config = dict(
    vocab_size=61,
    encoder_depths=[3, 6, 6],
    text_encoder_width=128,
    text_encoder_norm_position='pre',
    text_encoder_fused_qkv=False,
    orthogonalizer='polar_express',
)
Rows from block 11 of the image encoder of a small contrastive image-text model, named by matrix and row number. Rows with one number belong to one neuron. Each number is 500 + 40 x the weight over its row's rms, rounded and kept within 0 to 999. All counts start at 0. Numbers have three digits each.
After each neuron's rows are labels from the 100 images, of 14976, where the neuron reaches its highest value: "responds to" is what is common among them. Only what is clearly more common there than usual is listed. The data: regions of photos with short descriptions (Visual Genome).
# fc1: MLP up (encoder.blocks.11.mlp.fc1.weight, 1536x384), inputs 0-76
# fc2: MLP down (encoder.blocks.11.mlp.fc2.weight, 384x1536, transposed), outputs 0-76

fc1.346:390556510513490492476503467546483559583507524486462497530543556499510574475554526520478488526511464454444495585479451468467541532525509451462500531501476558506427459456485516508538560508485500487469541478548475486485469479559513491
fc2.346:540525501468489485540565490434477471509539506478616457493501541509486434515459464404535497497450567493549471477518509527509475442539557554532505442500523478471550516486461463494532434462425483496521454456450495548484470418479503503
responds to: text has "yellow"; text has "train"

fc1.69:502511580455505455483501482547556469468537577496387495465508507480504446470562496548492434528495511490494496544545443433554551505522484483455502458460503497481473495560499476535513545527477530495483556485537579507427554546515470480
fc2.69:578520429546517513440492500499560565481475500486514544548519507515513525515492444485554496533461603521513483567452550552522524530550462470527494472400468491491456528500482476449440492431518495478507501420535507444525446534400543500
responds to: text has "zebra"

fc1.142:528441441529496507484433509483509475473491522491480495555504481421444557477502451519496528514529545460511581514497534479479466556496497518537465481524600481509519393481549498449518490469548521512539443450479511475473510511503555571
fc2.142:519507491415513522473530541476486613494458561503515434392404525577498554477480512463461526511503481438503472479514445536483529411443568408475555543526414540506506498511458461536535451493498533542586551536484544522517492480513480497
responds to: text has "train"; text has "yellow"

fc1.154:464533573442432407492400557526501530538577524465556513419461420458521469490491537509528499482549463548517447527499509551474470417544499454580513420503450503567514476509497509560496482573532415551504460444478531464584572575500502570
fc2.154:535445550546520497466580577494547492489507502549532460530527570534446507509511496539463520520488543482474494448461479504476500505471566546509480542509479557383538539507529531459518522557510494557514533546474462558418447497492454490
responds to: text has "train"; text has "yellow"

fc1.266:566438539543522579505550444475488485469481456455511555496475511485466482409509541490464485540522504514546544512449515446528516387494512514397498477516483456517468462500531485467533517516597542474477583459536560462472528439556483534
fc2.266:460500489458468485511466480524463426415440537566523387514445478492440525488521528509537557457488520486449482458513581506506456502508495527486524499481512547481477488530520415488519536526406496527500463566430483491523455540515548471
responds to: text has "red"

fc1.677:543508502540468518473510512526540564485493432485500565508461472511516500498578510557507488509533493506531463490478503513586572473538496501496558443574473469495520444576498522506465441498518471493511553502569498505439461470541511512
fc2.677:443552475539530546496510537409467461545540507492534490471505508534472493501517438503515546432499453516490490524507509428457498550564539454544465515477569441513471549419571465523596513497466489532440509494519517510513506540466473353
responds to: text has "black"

fc1.608:432487482453438556548528468523472433565505475532553501467494417493442503570443498596577456529545554574434579476504473369519563497508597556574498563540470523549467549535462464537490531556500496465516500473519568429567507519495446429
fc2.608:529523473509588532524516451428539478489525483540542426539464541475537491394572567467473463482437530475511435446526549479496454539509393443539493486545500452456480542434447510475481493504527539520478486495545491511495517424531542501
responds to: text has "black"

fc1.737:463478490535530497471510504496494451528407451501459481513475557467523538522460471496499461560576484450491484539497376506487508521553565457581525462538465453499477489535505515451527500475524496463435556481455551497447545568494529465
fc2.737:514444458471467449542461473464501573605470515496560524477439494552459502533486509501489475535484517547477523463482435461442433523537426468546419470550510451549526530560484430456529577490524464545523457502617524503467479481594485512
responds to: text has "yellow"

fc1.521:492474538541543535504428471485464469518450483486503477510515436502508495442471453486472555522514470423514453523510450527475464512475486536492496474532562517456467488503492526494525476521462532467516488465506499493493562493532571448
fc2.521:493507566526473461510532534453461450499540423513525531471409545501471431509478510480540534523558460441465534478500536544525415500472512511466513557490485540565529486493551442405449434536489434516509480554578445478520491476503442492
responds to: text has "red"

fc1.84:498560599467519501550502544483483536512479483489485468428433535492428512533458516473447580441521469474567536503549475531480495486498547475495466560587482525535507495570465433463523499495500509588423532463490476562517539453547552553
fc2.84:521466486529450538517466537476458471553475524474583485460510574473461527517545489516460467574477484479420514424456509541491459448487486468526443465545480508569436482567525540553505526519482485553502497525503447504446534502461473555
responds to: text has "hair"; text has "man"

fc1.421:479486462446506516464531486620461516463537437466515454494523488546506513521545506518483483556361476520452445480450506461439514532545535456519494537573549425460435476522514489520520488455549437493413431563544493572511461551535486468
fc2.421:480446512505450434451501484459523518518492490550537455512455454492484470440514481478537541454522472485484447444481481526505483491604476559497518537527522533488509525417453548514467481598509571548513510471486532487505635507454567584
responds to: text has "train"

fc1.73:564530532484534519510505551455502564484580494473531484569475537473591503497564488497495587450495562550456472531569503495461523444517442494438467477458476478488498549528528445505458506498539507549445519430433512470504515517427507506
fc2.73:536538494472543568487529496550493434583482547483528441436535467452522507455493450549478462471508437548531446540483562531494467501502541540553421400446530535538540506462452490578550491526424559451554568556533549431467507469503514549
responds to: text has "zebra"

fc1.743:466526534475497512367506464486552479580573543464578473496531464535555541503500468533576529522492460534530504521464493515458548531616528479503548542468414482418478517457455525522517528490487485430526430488499456544458507460406496525
fc2.743:469445535471523529559507495522471510454499500463477516460464485472535537480520536483507493521469480481487523498562456498505494496483470479549487516585499483512413419580594463515528470468511452512566470628486491579466485449473502512
responds to: text has "zebra"

fc1.65:424494486449500492462536478580485476431465468452452451511415506518490482564495479491505526512505461460522539496544483492538454469488549535525442492516476509479515448559457506512478529417498487570467475496487510563503479577540508493
fc2.65:482461505518506534494490425555543481576469513566494487498440486574503509476557547490486460483456508501526466489506505491516501484414556460511468476543528487489485550492496516515518502497539527484500497510569470468538391506509464550
responds to: text has "hair"

fc1.730:499518471548504464472519493484494499470476439542516514432556564489495560504604586486517458536455483484509483493449494539470520505471508509566466518519496485547456517551524468464529507511512465499551484497491519510500538523494533566
fc2.730:531505500511529475535466476552580520522465482425533472484529505525440521501437466512526481514518510520481596531472493504514495515460553437537537444486487468513470564519463489531492525514523512470468507449527509548478433481503453541
responds to: text has "yellow"

fc1.428:546550455580538457528544468498492527554535491537495460392493543522492445512480472483585471476471498539562486463563559501517582474535504565561489486499502558517486509442519464508461504452547458465529448500526435506520533502449560507
fc2.428:488432446496496610510431459520535478494499459460531419553506493515485550497478505478503520473481490413474522597468503514499455483509473494505563498520534439522530502449485476486462510514567503579471516431546526504547486507519525509
responds to: text has "yellow"

fc1.585:508498538469480426516444587472574522478486494464530447429530551477455469503515526511496566418528523497508486425501505502496495529516548510508494468513477486527463468514545462504502445507528444569478520436424496459553506490576433476
fc2.585:534478477494468504565576430487506513501536505518474523549499430482530450506468531598470454507541521514507503509600503529509545523525527497459556570474531452508517483434427483530454487516565484433508545479540500546480480542494492580
responds to: text has "black"

fc1.494:499557515468458466447558529517524402450493440521464504531533498581486471500516486451471537557472459500532458550516450523423530526439501411412518453476490486551506463588472441412466564521451477507467480513545475541452551546581561586
fc2.494:440477535520462542572442520473461597537504507462565460424462538489496528539482499534449451535497449457425498499460531494540545471494426556518470476537509566509523476451528501544558503496498503465541466517500501470472488483476427441
responds to: text has "train"

fc1.7:513422444503442454514543488542433457561611499487458516499574441507516473469514483498473488541483492525491492540565455474513497520449468544473538506569497541410468543467526474500531474495503462473533502477472515440522500521550512485
fc2.7:416528483489537631481529515553512505513508497555514461426558516550448473490480443564487488477512540478514441543504530452499535484491515486455480490499500493581526413491542522527513599544507509457459535467501496469508509415468516463
responds to: text has "red"; text has "bus"

fc1.434:520447475504498470466447433485514481539511514557522544523568558584499535571508524588508464571518533462519463523551487589482505526568499505487541471494514438538477563500525537541502495515463417463457424526573548467522451460421503527
fc2.434:515585419521522505589490474572472549527459500465482434491529486481558528449490470470496455470563530488498546434588461494487481437472478539528498507552443569445556604517453484513462503468521507523565568512507521499511472552436519435
responds to: text has "zebra"

fc1.377:452473454533515518535546497503492544540486440506513460440541444490512550560483528443559510431404516533521535581478570505479471495469541506405428473528503449498465475577482594467492452497491543501472542500512519479494483518507573463
fc2.377:475473508536482558489521469548561471524510485492560566495467527453512463470533529598472584528561487517529457490592559475531473502522516462456538532559561495488463503471429491535498499473470448483528442493526490578477456530598502432
responds to: text has "black"

fc1.343:518477459473585457464498499459511559462521531497503415469454543442486500535474439574534468545511459522455501464551510520516483483516467515484511482451496454502477515565495483500493489471500494492489505558550483439511445513491424549
fc2.343:458492488484474547549489561515532482486448471494544484523564440524549483510516605498504467472495543440531575482462521512546484558530511516485492468548563548547444529503439479449446471418515498469513494471538498461506444529470510491
responds to: text has "black"

fc1.387:466482491478497473508452451526461483513484524489466484475565463514483457510515504582543456497523556451478477498423453520463533542463528519474439507475496496457480519512514425478486560465565521499454399572569586564501522447556491430
fc2.387:468514521432517523442503520458525416417474474506559505574422451450456534509487448462457474545518601545508483517570556509529478478440419436526473480472556544479452480506502540481513509498414436506524492485513561480528574473457447530
responds to: text has "yellow"; text has "train"

fc1.351:456445458474626492506494477529500436508490396478416459568480543479471516522517452521546448579556477488487567532451511511510527512482498506442482565450458493479440463463481461448456520570594450477517550510445548477530502490471406496
fc2.351:508522535544543499443505534555530546485501565526507529534525434502488534518536510495479562471503503497554506473562551546499442497498567462417524424491457526486479531514494567474543418434531530550507443470473557516576514495468520541
responds to: text has "man"

fc1.433:466537393584483499495439499475543570532517503536489535588458548496465502475547553471504542498498446478462537523445538517461542502516464523469403442526442482597467494466540430525514516471522485519425512465504539459454569550533511545
fc2.433:524447515491476512455523585554570479430599565376502486487553510561549453514496464546514468539487498558478472555476497468444506441510557478474514520465610502484521450532537496563484546488496477531509506499487535516512482514512480523
responds to: text has "yellow"

fc1.391:531457516549608555451539564481503451552509474470482543477496474567457476580452525505468502497474547515463507469541529481523452420537547489408501473483499497497557444459474564511428565463522530493544496479529510407483544476486482468
fc2.391:468514527551437487513490501535466500501406518477489505430517487449535449401546448510469562552539456488472440600480435545477545469477448506406443480505483499518416485484498496510562464456487496530509460611490421540464490547458458501
responds to: text has "red"

fc1.133:510550488535508493459442458518579536521476469447457566505479440544519500521432435526512461535516468461512507508556483507414569480489482465536456516551521457463491456559505475483499527568467481500447441493428488521558508502500547477
fc2.133:490516476539518517564506555546520456496535431540536551543549435501464422511548568544511564523506418567499500562491496506464460488517511488464494497483494518547512461522494441473567457515543507507472497429529482523535506439503465498
responds to: text has "white"

fc1.40:478581408432601471534490449475518493428484531437546535504520512506508483507497484512433438479478524616464477595449458550518522490554499491524520520532470530559519561495442488445584422492460470489457498531527544486516517475501473519
fc2.40:474508503498482529507482507510528476555474534520430490538534496480519536512496475508489469524509504448516445545599458506502409478493554527536501416500522481463455449519583522535510518534514496522504499470456525476512436497505551447
responds to: text has "man"

fc1.247:487463460534554484441493502527456495475515502420482498481516539514502543492494522512519467552482495499510562495451557515466539527507533489531539524464490525519454468541423528521508474456501609526478475540484433477505470514556486461
fc2.247:542404501488512497433497503463524556542512457471513491574506506562537508496483530474466504511496581460528428541579530497488503498421571418419424514513454496538521525577550506505566572487562471510477484459559523507494477483518542472
responds to: text has "hair"; text has "man"

fc1.265:514529497546486398560481436466507562524502464457492506508530407475476558457481566538525531476523533515505513512535536478499498513478512471481520548483487477454498523463518510529455509508503493501501468438477547504476522455465552470
fc2.265:454503480509415516535461521492472469442547465489481517506477518460513525511463528559515462471502521536450565563526542519531555496516561521497554476477525464530534520526486487471493448484495484508557477493472403479465504435523493499
responds to: text has "black"

fc1.641:515468527506448469461512544543411575449504445439477606531466456468484497458430481508499502552540517487449538459494457477501594552470525482348514495475533536506488536514483503474501504519564478537552546520456485486429529499468448514
fc2.641:557550465513462518490490524482488456532434512516506484500456486462487502516576524509549472583475508462518484464466544562426508486486476545477527479421505433511478518528484435493470464507430523461487439591540446474531512501538540467
responds to: text has "red"; text has "sign"

fc1.728:468546482456491524452500507566420548489578496536583508463503548434519542496600531478483480436496565416515487449574466463416521545459456482483510450524509543463500459447427585483437479535519494513550472503542488476528517520492451462
fc2.728:533509402539496534518483544510510499478514524549466471471430438542489466528504483491457500506504517548526533562407544495526518427575504537405540484449510511476512469472479492516534496467560541446505525549560495549536498503497520490
responds to: text has "train"