A small contrastive image-text model, trained from scratch.
Model: 64-pixel images, encoder arch coatnet.
Training: muon at rate 0.011, 3400 steps, batches of 128.
Data: 203450 training examples, 2.1 epochs.
Rows from block 11 of the image encoder of a small contrastive image-text model, named by matrix and row number. Rows with one number belong to one neuron. Each number is 500 + 25 x the weight over its row's rms, rounded and kept within 0 to 999. All counts start at 0. Numbers have three digits each.
After each neuron's rows are labels from the 100 images, of 14976, where the neuron reaches its highest value: "strongest on" is what is common among them. Only what is clearly more common there than usual is listed. The data: regions of photos with short descriptions (Visual Genome).
# fc1: MLP up (encoder.blocks.11.mlp.fc1.weight, 1536x384), inputs 154-230
# fc2: MLP down (encoder.blocks.11.mlp.fc2.weight, 384x1536, transposed), outputs 154-230

fc1.21:488482500531526511521522523509567490478565480541484518505419541463497516505512482494491527490480483522473492492523540469493465510581463441521485502511502459464460485514472461542512499482532474503487501522493521488498483486519547463
fc2.21:490496485483518456540510452541465460517510496521500489489505469527535505498501509492513518542498506492511553515485493495503521494507522536527513542483526529492462505497528541448460503528468483545502488507492517534494478513488539480
strongest on: text has "zebra"

fc1.668:474491516499495468516501506472487483512564479414520496483498511556510464544495489476494496505506480471490490456478496499499481488514513523487528501459496518538479484516510517516507551500495491559510495465480481533518489467519536511
fc2.668:451510509505473521503446474484469492479504509535494436528489468499491473455467539512500505489534492496493524519506475496548501521504511464523499531482501489467498509495480419496502480479525506506440496509526519479495465511472483517
strongest on: text has "sign"; text has "red"; text has "white"; text has "stop"

fc1.677:524553533476503449508525477521545457505479505512561488557549521537500493504517467478510480532503502496548546516496524514486498503525491557492514476481523499524443512502458525510536534508474486480502520473453470483487530517468461531
fc2.677:499455524503494551499484481497469498503482549495511518525474446509536492564452487494506482505489491489520508545459490515518525459484559476536473491490488524509483490545552475480511548476516480503495480476496453455517474445492483462
strongest on: text has "black"

fc1.99:509452489479476497507511485532488504510478501456493462487546514454516525528536541515517490522459512504482543474436523505470488498497435512472530450477464455535538527484517503491477501474462483506481501489526487484511490493542503510
fc2.99:520509517511530490489496523457508512501503455508503503518478522529491526468528505549518511511496529472483495515550510493508525511500560533488485504495516532487493491527547473505479472474514474509506499463463489490509495479496501479
strongest on: text has "white"

fc1.730:470473549505519487498475470472502477471580506478548514515510504510510484515469490517505497504486520509535508524506458508530516488511488520499490512508513534489496509544494483460537468487468460468507509462518516477513475495458452523
fc2.730:515530462524491564487501468508495529469433448502477494489527499512464480503549460484523488522523489517504485451512489561477531518437519497524516467546503531507520514463519506515507484469521488522487517499490476496538464521464522500
strongest on: text has "yellow"

fc1.61:517511505496455469497464497497496472521497508520462551542514562518550521501516492507504493476491491545535533500534478490506519506505497518518481486530465470513539475480476446508515510510497548529494483516509479479466552485533495516
fc2.61:474555458499487538510492483462485493501527488509505490487485460471474473509476528530518500488516495512506498486529462485506523530518511506481486521489476514480462536475511485472493435537459475496440525531491485497526502499464509483
strongest on: text has "sky"

fc1.489:514483498460518534527521486457493542507490513517504480524480458503474485478505478520504482532489544530511490486491506530475569506463569527533472497471494463521474507514514501495519545511472522492524542491535549442455512536483494500
fc2.489:512547477493477483475477514473490525498514523517508502503535500469495544515523511538507489484526512450504485550479488498474484475553487503468528471464489564509514508505542493507507481514444493542525522525461468487492487482492503526
strongest on: text has "white"

fc1.120:510488514524520516527484528454442490451511501521500560474509505506502535495503497521537537456483490457490540485530543482523526465488547498563502464509495539471555496488505527485504553502476477481480487515505506497508581499490448486
fc2.120:562491487450492465458568474495527513519534497487497497494504525555479519543530520507543483514460486500469487460517517511491479497504504489508496515504531473506492471490513514523472492495507535500533499510544496540500496563467520470
strongest on: text has "red"

fc1.525:485470529495467499491448447493512500453498516490482525533516473509522520492468513435511493507497479475498525491528527514496507519490489493506507489465486501508505516531493452477547427487462520478510487485513525514509514500539520470
fc2.525:529484527455532536500524495521492471514523438470471536518461482500440508536511529483514469452471434486502539524482502517492476517478533440537513489517525475518495513498457492560472505531480526502464453503498485554492472496489503489
strongest on: text has "sign"; text has "white"; text has "red"

fc1.177:524516487489481555511489472519454483499518524520528501559519453509525504475536505544499528518461509518458456520459507475517464563497498545493457488517456508562524479515455524481531495514483482499507500483557441506463540495511521501
fc2.177:473490482500509458509504483503523503492521478480479532517521496512488507481479487529482504448519526489481491513481469494546496517467450513520511464481517524519493511561538549499540495519497468453491499511534485497519502478521509465
strongest on: text has "white"

fc1.630:547464513536512502460520516469494486476560521496485539519488525457521496473487473500448486518493484492562472506520502497495474519508515491495505475557512487514513532465524480458470516499501505516499494502521500544535564508472486525
fc2.630:471537517476495499476460505463503527467460515508494452482498463516489471483471548502521484474500529494470512503548506474506503499509487522541504540506495474482456521520479489527533522493443516500508507521460476503478504496533494506
strongest on: text has "white"

fc1.257:491527529553532484485502510503498530458505492547521483512521507513496540532520546504484515505447467503543518517497489556488512533487552491487528471511486508509467482540477464544549519490479491512518469508480520511503489518464491537
fc2.257:524490487504491519540498509505491499550465480478467534507490469455501485469505524503520475529545527481461497497531518489469516510503478552510529504529486522527499523541540509456488481504498509524505479487485536528493502502519525508
strongest on: text has "white"

fc1.318:485479501540517496489519489503489486469525482457527461446520525526491492520465474553533485464516493479485521474516511488489477478502492536507524562494505486464546514515464514505494510495545518518503475491505520522509505442494513477
fc2.318:515496483531495515518509510512513527505469529520483495521509514485518471517462546475471533511484519526496475503511511472468510500486489532488415491493483507486481487490513475553536469504500542490519534501479506487485481526541473506
strongest on: text has "man"

fc1.510:519481515493518489501526487539486485509529493498527478516478515514539512505505547532501459545469476487444516554507511520508487509497451472483496529482462490507510520496492462511469495515552552497499494495501518494486485472475479525
fc2.510:522498536496496510496545511513478487482451518482474517509500525530517450468475506515528563509515483480515501484497537537481522486533546510500552499493545525494493473496514544488513466481466475531495473508479467528475579514508472499
strongest on: text has "red"

fc1.256:493488486517524563462555488511494534520525453469540442497464507479510502519478526487539520515474466516542514515528473520477497490489544475482500498483508506507497504500475535497515502506486516469454528490535474515490538515504462510
fc2.256:497499528514460483486487476442466489503482505494484511545540501521508512487540485491499503509543480513499497496508501466513510513479495491492496501520525508438486488517514477506514492472523496513525512497528517501509464491458542514
strongest on: text has "man"

fc1.2:530500504547497524510503511521431467492497503443525540506476478513471532489529529507540487510527491521532552516524514501521523480510433493510494520500503506506523479498514532491531498469474491492513531500496480544474482495485495507
fc2.2:467531481525472522475519492483494528439496502477468509542496503511486421509462519489494500485513544520510461484471508488462454487521497494547486474485482477508517522463540468531510452503558537542509499493503499466497506510486509531
strongest on: text has "black"

fc1.72:551497494561518498505490507496498480495512538537505506515493520529482513480490500508438480481483524486459496535479515453486520518535515474526505450513490548507477471489507474501516528489519539532493495513485516544500504483525540482
fc2.72:545485480503461513490496507509500465496529540491504497498486542493466493536509507494554533500489497467514510495477500527493480515480466524497524512478499495475510499487517533482456510457490492458504524516471473514467470517466514476
strongest on: text has "red"

fc1.35:499479458494546466514499511562540517510532537519476495488506486491513504500474511522505497549504486542483444503519514506500520511460511476516489497516518458487523488537506535502482497532472502505508485476527529477512515507480446410
fc2.35:460521493547503488499488501508532461521495465511538483519546507516496523499517503472527465493499467510503531549476505478506452493513494499487483501494503517550450497491497463498497521528505504502490458462525499537495490524502481562
strongest on: text has "sky"; text has "blue"; text has "clouds"

fc1.763:492476540508517480505473505512515520453512467486533551548517472555487521514506439492509510523453455484515493486547531476486526488490527505496537484507515528494501494490479509521556537511547483477477473490482519484507481489510491516
fc2.763:483511420531487515520511474507499519526513500492451446561520541500512486498488525504500478502563508515517487497486437527522530529515525500496500529507529506467511500488490488477480528483477503547489522507565519539511517506473489513
strongest on: text has "black"

fc1.665:509531487518526524467564452493484492513488479478491496515477475432466511511507511483557518456511512490488516482502522535491492478497521555525465513529520486506525530516547472524432509480526541475538470517534557481502504488530475522
fc2.665:510489482488463504505464550490504534540493492517507486487545502526522525471508512517479497498505474509496451491508494556464512524534506462498477496461520519482502508499517491505493495506470478512509498500505453514479492501466506519
strongest on: text has "sky"; text has "blue"

fc1.669:513456494498510449491530499546470477501510482477469485521475521540494499533479535503507473499484500559438501480493526511504478478538484463496502514510512552506497510470491473507560532500487475511472457501503511474460492510494506527
fc2.669:505485494430516472516503510487554514493509484505472497513501476528488468450505446497463511446512547544525478489522476534510565512454502512496551503493527482488496492521454512497509477490482465485533557495466498543475467498457508490
strongest on: text has "zebra"

fc1.32:505527533481510493488521486521523531534517482505467446461534476524495509494516511500551435532487488504479505497489513470476518549477460436530504500538504477517488478464494491525517506469483543501511507468522530534511510546513458528
fc2.32:521520479488514493492526491500443452529504512514520534545466505563494528456518546521457544477450492468505509494508513548468496476455485504526490494491528489502492470467482526508488510514497493476521482471455476515503506469546513527
strongest on: text has "zebra"

fc1.469:511545503510509530473499494522487478468485497520476531529559521556477507488499500528461476467495486526491519515554536484518501524485477523503522502493475532523481502501512503496526528551485469529529537488490477487530474542471497513
fc2.469:539502551498507537525515490492476507497536500518504480498506485478536497525492497516534510511470511515536505507500505495509508493514453483463466501525523474504506471501512522481520522498503517536487465486492550504471542510471493482
strongest on: text has "red"; text has "pink"

fc1.218:511517503514548502546484449482498469547523493509530506471489472483515501484486482489527516505510540462482509502458489471570514477479496466492515446506494526485506528460503510465537501518474477464495492487485524493506460511502463524
fc2.218:455497500470490507465491507488509480504537504476487521508498521520484531508515525513505477452487532517526454480482486478484491483496523533513472532523486496531534490474504495516457504542477512496464521524488469534543520477502489499
strongest on: text has "train"

fc1.608:507488464496518482432488488502516513483506477493525513500502503523500518503482493570501544486479495524509503464528493481443501502521503523474511513481482535568560505519532468470491479496482475497519503519544504520484478488446474467
fc2.608:471517521502454530519479491491490480529431511486485452483526491541524530528510485458506458488519486521481539491506560540507497527505504510469477493506479479488529511475492507511511515504516553478527522493497517504501483528459486512
strongest on: text has "black"

fc1.52:462493499481504501462512568451478515507513527468522540546494482466528480485533489462513501464485547500518508525539507510480522512506486467493510489534480505529462502512498496456445513494514523528487501471482491485512511519537492552
fc2.52:526523475474456471534484475489528481486514508502533494444530473477505505509510502549449466503513490479525494497505480483523499472506523500502484504502477503523507448483537529482488450497470481486515542486500472507435446484485501524
strongest on: text has "yellow"

fc1.454:531511509532462489502497478491478493505512527487473478509501489509489445514507532493510497479486504512506435515495470486462540503512518547479515497490530467484508528506501481514500503515525517460501514560425535492475488464502462508
fc2.454:494520488486483539503456528520503528528490483532483486508495516471496500461469498458491492530525508505501513512481512493507487477481524469488510465503493535543491503493504492489517471493489446492490504487515500507517480480519483476
strongest on: text has "sky"; text has "blue"

fc1.523:515509506510505490503554456540541491421511467479518549475472506509509454474482484493478470493496514515518504534535497443548500499528462455540502484486540478490491477483529465491500521455488498519499471504501507500507481515505529492
fc2.523:501526470462514470479526486521494479490525477498536522469436450486490501481532493479497496509540474505466506496492522488511493483502514513541489488481461489475465533518447539488517494522522502490485505519484544503503489539513508484
strongest on: text has "zebra"

fc1.638:525507510477491504489488536502571514514546452527467525496540492510479514477542514502476475526526499520460480521533485477517480547503530515496482471519528498460511498481525519515493550497493529484512502481476509495503497528472490492
fc2.638:478499474475511538502474484470500519525537537486500482510466520471512465500454483537543487508511494527535511482497499501513506515465468469533487471473479500515498524525506473454459481528518484454507485543514499487516491465497491489
strongest on: text has "zebra"

fc1.715:485529542507485506523486527481472460441509517491469549479490511480502522487525488465515489523533495479444440545519545497462494556475509494502505531514513483476498473506514501535526551478492461540487497497495535509488485505494488515
fc2.715:475520502523523484483514519543499501545518501484500499497494509557503511484502471493469542485468479505482476487489533518501474526526480542505516493493513497486458506534460505505476537488532493465480476515516479462495550498531505512
strongest on: text has "white"; text has "wearing"; text has "man"; text has "shirt"

fc1.512:494489509532501487534532509508536508516499546516494542465514523493500518508476513534487500472503512498464519525551487456483502474528506560507507494473501462485497499524476479484490505458510526524480495499466501484494497525526508494
fc2.512:500539474483492515493477475494470499443547479470472528524499514498485477491470479492547497484490519522501515458476502513548449484523544488518541484479514467471473554519494524464495522508507488476497550471494477531507502473521470512
strongest on: text has "sky"; text has "blue"; text has "white"

fc1.360:488507505488517475474518502476490468484501466545492517502491472536518499463516527486572485479518493488523460495491493528525503499535498499491453530499499461492494513488522497509495451451496483482469534519498491516458483526478526523
fc2.360:499497535505500493506473492528483545504487498495494466482534518503472516536465443499481522514471473481528554502508503547491474469534447484509571507493511514476496490513515469481469534516500464499491524480472510495498463560480505489
strongest on: text has "train"